config.toml
noise_std = 0.6
nesterov = true
steps = 40000
Rows from block 3 of a small image denoising model, named by matrix and row number. Rows with one number belong to one channel. Each number is 128 + 24 x the weight over its row's rms, rounded and kept within 0 to 255. All counts start at 0. Numbers have three digits each.
After each channel's rows are labels from the 100 images, of 14976, where the channel reaches its highest value: "strongest on" is what is common among them. Only what is clearly more common there than usual is listed. The data: microscope photos of single blood and bone marrow cells. In brackets: how many of the 100.
# convs0: first 3x3 conv (model.mid.1.convs.0.weight, 256x256x3x3, each kernel summed), inputs 0-127
# convs1: second 3x3 conv (model.mid.1.convs.1.weight, 256x256x3x3, transposed, each kernel summed), outputs 0-127

convs0.128:136136173093128105127088083123159165124112073130159092159149148135136127157128138129167082048099142130116173127094105090147125100159147122149121132130137161135169142111148137144113097122125136169090132096121095153160145148144079113138116165104067083123146146129135106124154129112146135127097134128134138146147128110136107164103109133163082083114154095134133103163079116133101139123086
convs1.128:135116097129123120131146156112143120139133145152120154076110071117128133140120119109107143152102142166128123094130136150083127149110144106101120144111096099164100136165093088138131097143122119122175138113144155097089121132115193158084129109147162191164145140144094137134099114151088111106130080144129115120090100127082156120133135153118185147140129140120123177129179151135106118108117
strongest on: cell type: artefact (29)

convs0.134:079110170118112166135141096141205107126150102135093090113116099141136118106107115111122165104131116145113105124098126104143167101164146098107120171146132162075099145110114121116146133131121176097109111115136089124160124114105141141159187132163109142109155097101150108149115086159140117126067126131108150129126120155154106159120100108126133097096107125078090118105166117135100130125073
convs1.134:117132122123133055144138144110086104130118134118118081120163130128117128122151112115095095146121151132092115088141096156154126167087134149117133123151136146165139071187100131125104132155153126125111158146104133150116115109115130120121104159112136114144112132155111176106152146136147122165168172120146134104136138118143152082152093129091124103082107144114102178108072142088165098130091
strongest on: smear: peripheral blood (58)

convs0.113:124150125128109124118121122146106140120120136116120195090100068116109106100116106137131135117068135148106127129168098167109100108111103160127137110164126082106115088134138138147147122123143130092125094137096141193125168116105134094099184126159166128111142151120145136130115163125144142120168141097077116096142115122193123110122151122105131115143098098128123139088125149134125099107149
convs1.113:154190129149141130146125143151128138097123135153141107184161179142142126141142149113113125158135092166085110117093150141133155121165159129131122085092145150100123187124117111112141092177103125130159119113158159079152097138161141144109103117103102153131134067157105131124152134151074124115119128154148143133105157131113094164146106107148123164095121153137149136137137112125083189138116
strongest on: cell type: erythroblast (34)

convs0.132:123158112119132096158106135082201155108129127123106093124077095121146144153099115136113075163124147171182154130113114102121134155102123128114141048108130098126099118150123135085114112136125152122113138143071132173094148125116125131118144130124134080149122155098149135138123113119083124144070131121084140124107123140093113146129052087121121150123129122120153142088105098138101113108121
convs1.132:083111126119168116137121128151120077126170151171107148121157117146146108154127125147116139109152141119096112126153138117121136128198134124088152146183127154144123119072148117137142128108111146111159109120094131052142121111131156132137126129122119117110168104121150070115139096135160117132162120114123078145124149127162123199165123106136144094089146088108139100112094086147128120144160
strongest on: smear: peripheral blood (42)

convs0.50:128127135149113099135077109124118161156118082139154122112146103120138106139134145158107072132128155139102169146120110107091118163089135168113161147152133111125111111132137105162150139113128202159116131085122065141107149124144140185182211126154149103120089144127146146125144124103142131155162161146128155107138130137151073146135115139152139097120105141125101110159162120163172137118084
convs1.50:124122138109152121097172084104097150104129166136139158169139130141147152193105060131136196143134116160126123131126139132136141051173154105106102122118145156146095130128140156142119127180154127081123117143165182147126115146128150109071085130125117151156114123145129138120103160142121115096105124099138126122124133102083168121118159104141123133137135118115122102120123143160124110153125
strongest on: cell type: artefact (45)

convs0.88:099121136133166108120132136143141147159145067109111159136154142126131121114180111120131073156123123148117126148140149130150151139127143113093120093154136150148108105166147128134136096097143108092138134142085116110115121132125125148138167104147123107145124183168097142129135111091106129152120147160158139140115132080128114171110177167144154100111121120106146124114097084167234153097113
convs1.88:128120174124163115096090090141117146076105131090134082142124089141145125135146141153129147125125155146121094152129088141151152121107137118141068135111088081062103135121137131113143091141092106122126113110124110140132087101128121170113126128115109157108110132067126148159089096156156118172127141063143123121115118127124134103149140118112139143160118125142108134132151197152093087107116
strongest on: cell type: erythroblast (69)

convs0.68:092143134136158161134161128127124123138145065141105154098133131105132154124104129106132132124125115134082103128066102168142130133135150142086133096164153115166086132115100136110032123110138107137144152124142117156128119128094128164144116114164143128099160136150140127113113127109163122139113115125129155113063124092100098131101156121156112128111097108103112156127148121141191119090085
convs1.68:113085147167141122109138161134130142109104162097100170146130164165089129118109089102124159138118133124178137101172072149146130153147182095133137179159122109094095134178137129131116163131109113122095103093115090136140150124116138100133089163104109150139124138116099134133102150082149100132174138098133128184159145148108194128129131170108119142195136102115119110137145118114094143108117
strongest on: cell type: segmented neutrophil (57); smear: peripheral blood (51)

convs0.89:104106124138165129159150121130126125109111125128131115103170133151165129083157135138149132154152091120111108119186138109145138062122116132131124136138097160142141097138122124124168109133152163131143126112170131114137210155164113153140151168121087151129127110147148143130148162136146148115164098121143159124108127097158114172145178152121129169140090173146139133099136175095158160136147
convs1.89:130184119173124143119128171146109136160140122118150157149119101144091106143151116095143105095128138121137143111044157154133142134157144134136141113176159114152141141076140163170103121156140104114114117106106128135128108119118140127120102135119183118134091164129146126142154109125145109171150114114143132106110160165133156138109171142140161107130173093117161123116128116158095120142132
strongest on: cell type: artefact (35)

convs0.108:128071140124120131123113091148175127126153131121101127132132129105131130174127141113109099099125140139131163133121136152127116142166129127104125125106162125159095128110131091143119132149134152150129122124111071172133114119163131130104119131119088103130102183116129116071145094102170072172099123132101131171116129146125136149131163141146131098131173110136150122220089124154108143125109
convs1.108:114097111131142146132119113159132135119141092103132140076139116114086139094123161140138169193166104134108131120127128123159103129120120097136150119121114150174155151163124130106117096134135142119091146115150154104126152135120182126159138112089129133109107123144106140129128135098105132138113135125170119142138097103091108129134090128113092130129119128138168147080212141142101145131145
strongest on: cell type: artefact (33)

convs0.136:087145131106130203113081105096092125148165116087177062129153146172119141126131145179123152121146156109120166097135156085150120109127107141172168114058147126125114138083150123140119151117134122143113206149132130133139127116135137125145132134124093183116113130151123133142111125134108155139162127125150146159115122108138123097115150110161141135107136112098118089127139107151132124102140
convs1.136:135131124134136050120143178132155113139102132146100143124156137120128112084115150117159122104111142136164132159103062151127133135155115120106085144159115147195107086178132128164120136132151116134120046124152123136147128135165098125109113135126145128121140126109137125096137128110132124144103160130125130102139157157143122131120098147134139103085136125130165146099109120095078113097125
strongest on: smear: peripheral blood (81); cell type: platelet (73)

convs0.231:096141130114138074146132095102117110127119096115091096161110091109131133156114116144114161084121155152109113157138100100129145128105138104163134118131133137091119125136126129147129164097129141145106130107133116173120153069130154149133101116162112125152128164113149105124153114129135130136098113119155112104139158123043164126072133118164111125145140119126100133156137141143075113051093
convs1.231:143134134157137141106107154128169101106131140155122139138138154156102106088149089107170148107110074108090157099128114149149157120135129144112130103115125113143070124108139111124103144119133104160083127122075158115089104108116137062121132141083116129124125120128115135090150123095112111157168130124126146086105183124159080157111128086099142092108123148140120106141116114108120131159114
strongest on: cell type: segmented neutrophil (46)

convs0.179:110126149065172138146128128148186110116162086133144091120146128149124133153110158088146115117159110164129149125125122101127129151135130113131127122102100165134151115102136147161124154136139111162081112090145136186126129169140128166114123128123118113152133153159098132123153161137140147111103109113158163099136108111063149122111134148143141106106186173167162107154121117145135160129129
convs1.179:140157109153087129139120096151090120134085152171157135112141137142146103161120123131111125117114115111114122102155126159132130135155154133112120138144142125121140120089170114108131129116128107092152131113119127091133134153141131112149081110108136133131119150073089163139141097076126110127137128116177120172110154158165093120161148162144148120125070137152091103169138117120133114114102
strongest on: cell type: segmented neutrophil (41); cell type: erythroblast (36)

convs0.0:117173117135122072103124179109163119129067147090114130110103137167098096145138101156152116143141152135129125166153125075120119096125110115104116160102140116128129117118145153131143096141107118152158102140131101101118163110116130085136095135130167088132177127155112150135118145134095139175124132176113119116184157114152105133127101163096141117129129127133123136125155076136144175156117
convs1.0:139155109145117117108140105105086138152153135173171106137102129122099125105119132105104132134117109105135107123161125114143118126099122105125130138101160118111113124079135098113117145147122120130115143122131127116124113150149149168127120108122137177113102147092141131095141157119135095094103126122126125096075086170116127116121128091157109155125131139121131088138108139153123063135174
strongest on: smear: peripheral blood (66); cell type: lymphocyte (40)

convs0.111:126136153135177131114128094148147115119155134143112127130161151143108116110153145175133177135118133094148110120130140139087063145127143144095115168140068149114151150086162119163111119123075144162129123135128136141092103150143123132139136107152134163153116102163135147133167141147126137106102163174124145118120141097181087109118140153144147205110153159128095160134163142120127107092113
convs1.111:138134098116130148110175097115119112087159091083128171145092121124125152194138133105099107130148103171073116138098093109153144101166115074150155100127166097126166147132138127099160108095182114077124128119114123147162164156126122115100131115148168084100125112112110089130152110170117118112115123117139119150119133131088115097159113092124129098161161126141154093112092089134116159131173
strongest on: cell type: lymphocyte (34)

convs0.37:105140096125134137136129171092115114145114136097143130147112102126107141137163118162108091098126113134112144161128134118178155094138081104146110124065154107130117152096134162135153089120118122149108125113166133109146185102118118136143112123173159167126134213134071137127113124137126160135166134128117135114127130131156119127126134118104107136130113121102112123109144153163068149080122
convs1.37:124084144135181133116102149143125104130144117167083110111122130094134177126096117085113156146119125160115165111107102137120119156127133145132179121146139103116126093128130117162122152107173127085148145090095185135105122080161116102120154114090121110149116102117174132104108136136202111105163111140163145103121114140128127144097127122121111093131110144084141112117174125127141151108146
strongest on: cell type: segmented neutrophil (70); smear: peripheral blood (69)

convs0.25:129133143113101104103135091124104126160106142117136081162106132144135132140120117167137143125100137126121153112072104093106087248140136123145170151137134149136135120127137113166124144121103140121127131107102087131133135091146153103107096142118172117128098117114196162076136139101121096155114137125108125124116137135037128113136111107113101098126155116114161103101124150124125112141138
convs1.25:141189125158146118133167134140149109087105145100103117112102120118146105116190112101153110122138134112138128127171165100102122036136108143103123121112123139117110065084143080107140125117114098126150114124139124130147139159093091116137167134136147169097081091134100080189127134127101146168154161138139112133139138123147100157144139142107136167132109158143142122104095129146139124104116
strongest on: cell type: erythroblast (60)

convs0.67:136150119141100140095109165144111122114116124104101230128109093126149119125098129136127104122110142157125143147153131157141123139164126145156083142147154093133099177133121097140077135164140111148129110150095139139111125122119105164131103103113115124130142147126095094128103160127155140143113098108142150128161135115128104091116101147123128157123083147184067145176159075123136119115148
convs1.67:104150098125116136144090141105122140150159127141168083135156108125108146162143144083123124143160098133111143124132147140103152128126170130125114109072115117133110119116100070077118155118127173128155131062140078164147124130136111134101139139103119113118099085160119123163158131099111148130092057130136110155112096157132157086136143138090104146141151157115144137102142126124106137090104
strongest on: smear: peripheral blood (91); cell type: segmented neutrophil (55)

convs0.80:158124124123100089120141145143172138115129146138066126098116105120110092121123139118121101122118120110120140121062084128120130131124111122095133126142122149103117136150116124084125144159106141105146170121129112070151099123129154140154124142148128116139135136125139124123119096092112119106172101135124102105142135121120065162144097093124131104120105126120119141161108143138097129157133
convs1.80:088107137133160076109118103120102103174109175136088086145154122094110133103101123101138096107136118125156147169143099135137144157146078160127124120132124125177107106100113140139095135170168144153121113156124093168117121103127118104109146113147115131120138170085147132140105118138143141161158163130145107100113118205144168145118111139143096153127132132131154152092113114105164090102136
strongest on: cell type: segmented neutrophil (52)

convs0.241:115113130154123120076158136149081116107075097150101070120125114116111106136123111130105129124137129117106138115110143140113123126173125139088127128138147129153112109122120152155178100131105133099141089108123077133143174164113124075154123138158154126106160167108163154143117159133097136137146135096143166150140152135180117150135141077149067110130100091135122111120138144105252157146164
convs1.241:161199100119105107135154124137146112137134099130134177153131116116175106108080133122145113116103127102116082116172104159140131129139100114125112155165120117088144127111176119131128149121132120153160136153156139090131210121177092151068127150108079147092105097136115134101126117116125160103100119081145126163151132110104132137139142162125132154146141143131139098102163116166078140114141
strongest on: smear: peripheral blood (42); cell type: platelet (28)

convs0.115:128152100089080117118111144136077103092076145113113101158120110127151073144098119137117140114145090135170119103117108123153138081170098137121131177151117117139084173127114134175117130129101125094102123128135145134106179121135126083114110133143155083087144140103116157137154115143111124125127122124163126149141118126138117182119108103119108095115108152146159150089146131147124115164166
convs1.115:137147121138124120131132125133180085161136116150137124128132119121140110119159136146136127149090123163132112109135107148063120115134125119122150105093163111173134074130099133095141155146124143148111134191126091145144180151158136165119162124127128125136132099161142077090137145105118123106116114093124156119118155084166126090112091112156130137113174093140130127129119145092078159102082
strongest on: cell type: lymphocyte (49); smear: peripheral blood (48)

convs0.156:101131109106147112184118137109134152112106137133071161143159144134098118154075189113162106107121111163119124137122120138152112072200141117114119120155106130141140194121116093092128150102130141128204157155145144101135134113144159133107114132152165111134155103131146088109113155145103130110099111128109107145159127120160109107095150114114137123092102121157109173112142130123094141155134
convs1.156:132120140173134155079160146109165128157128129132162143139120156127125144149140079144100129112122129117119108134117083129115149138080157146152150128121132096132137132106166139161159124117108120148106101124089166189132143143140064151162119129158134144127111158132102121156141105120121106116155171123122123097098117121137145148142146201106155098134135136124133117144116123131119135128138
strongest on: smear: peripheral blood (37)

convs0.216:104108119114140173124124095125095141126160134124141115115145147134165143129150142166116093123083142147137140117078119082091112167110145103124107110106093100116086164129131128134111148142119125153151134111185118165125131132134115133095151079139112126121119164127145142125111101164148138147143137129131130149153103132171128136111158141147148128148136139137147126100141055141168148129116
convs1.216:115130139129155123088148142138099080107131109159129144125141139152109151141148130174061156132181118147083111143142142195134130123116162112121129114109109152112115112113125111131110122109133120083098164139102155098159102137139148127123082164094167138129132086134117092144122150131115170116138114108127133180126148113110124147154110121125138124114120107099117133135114171100125130142116
strongest on: cell type: segmented neutrophil (44); smear: peripheral blood (37)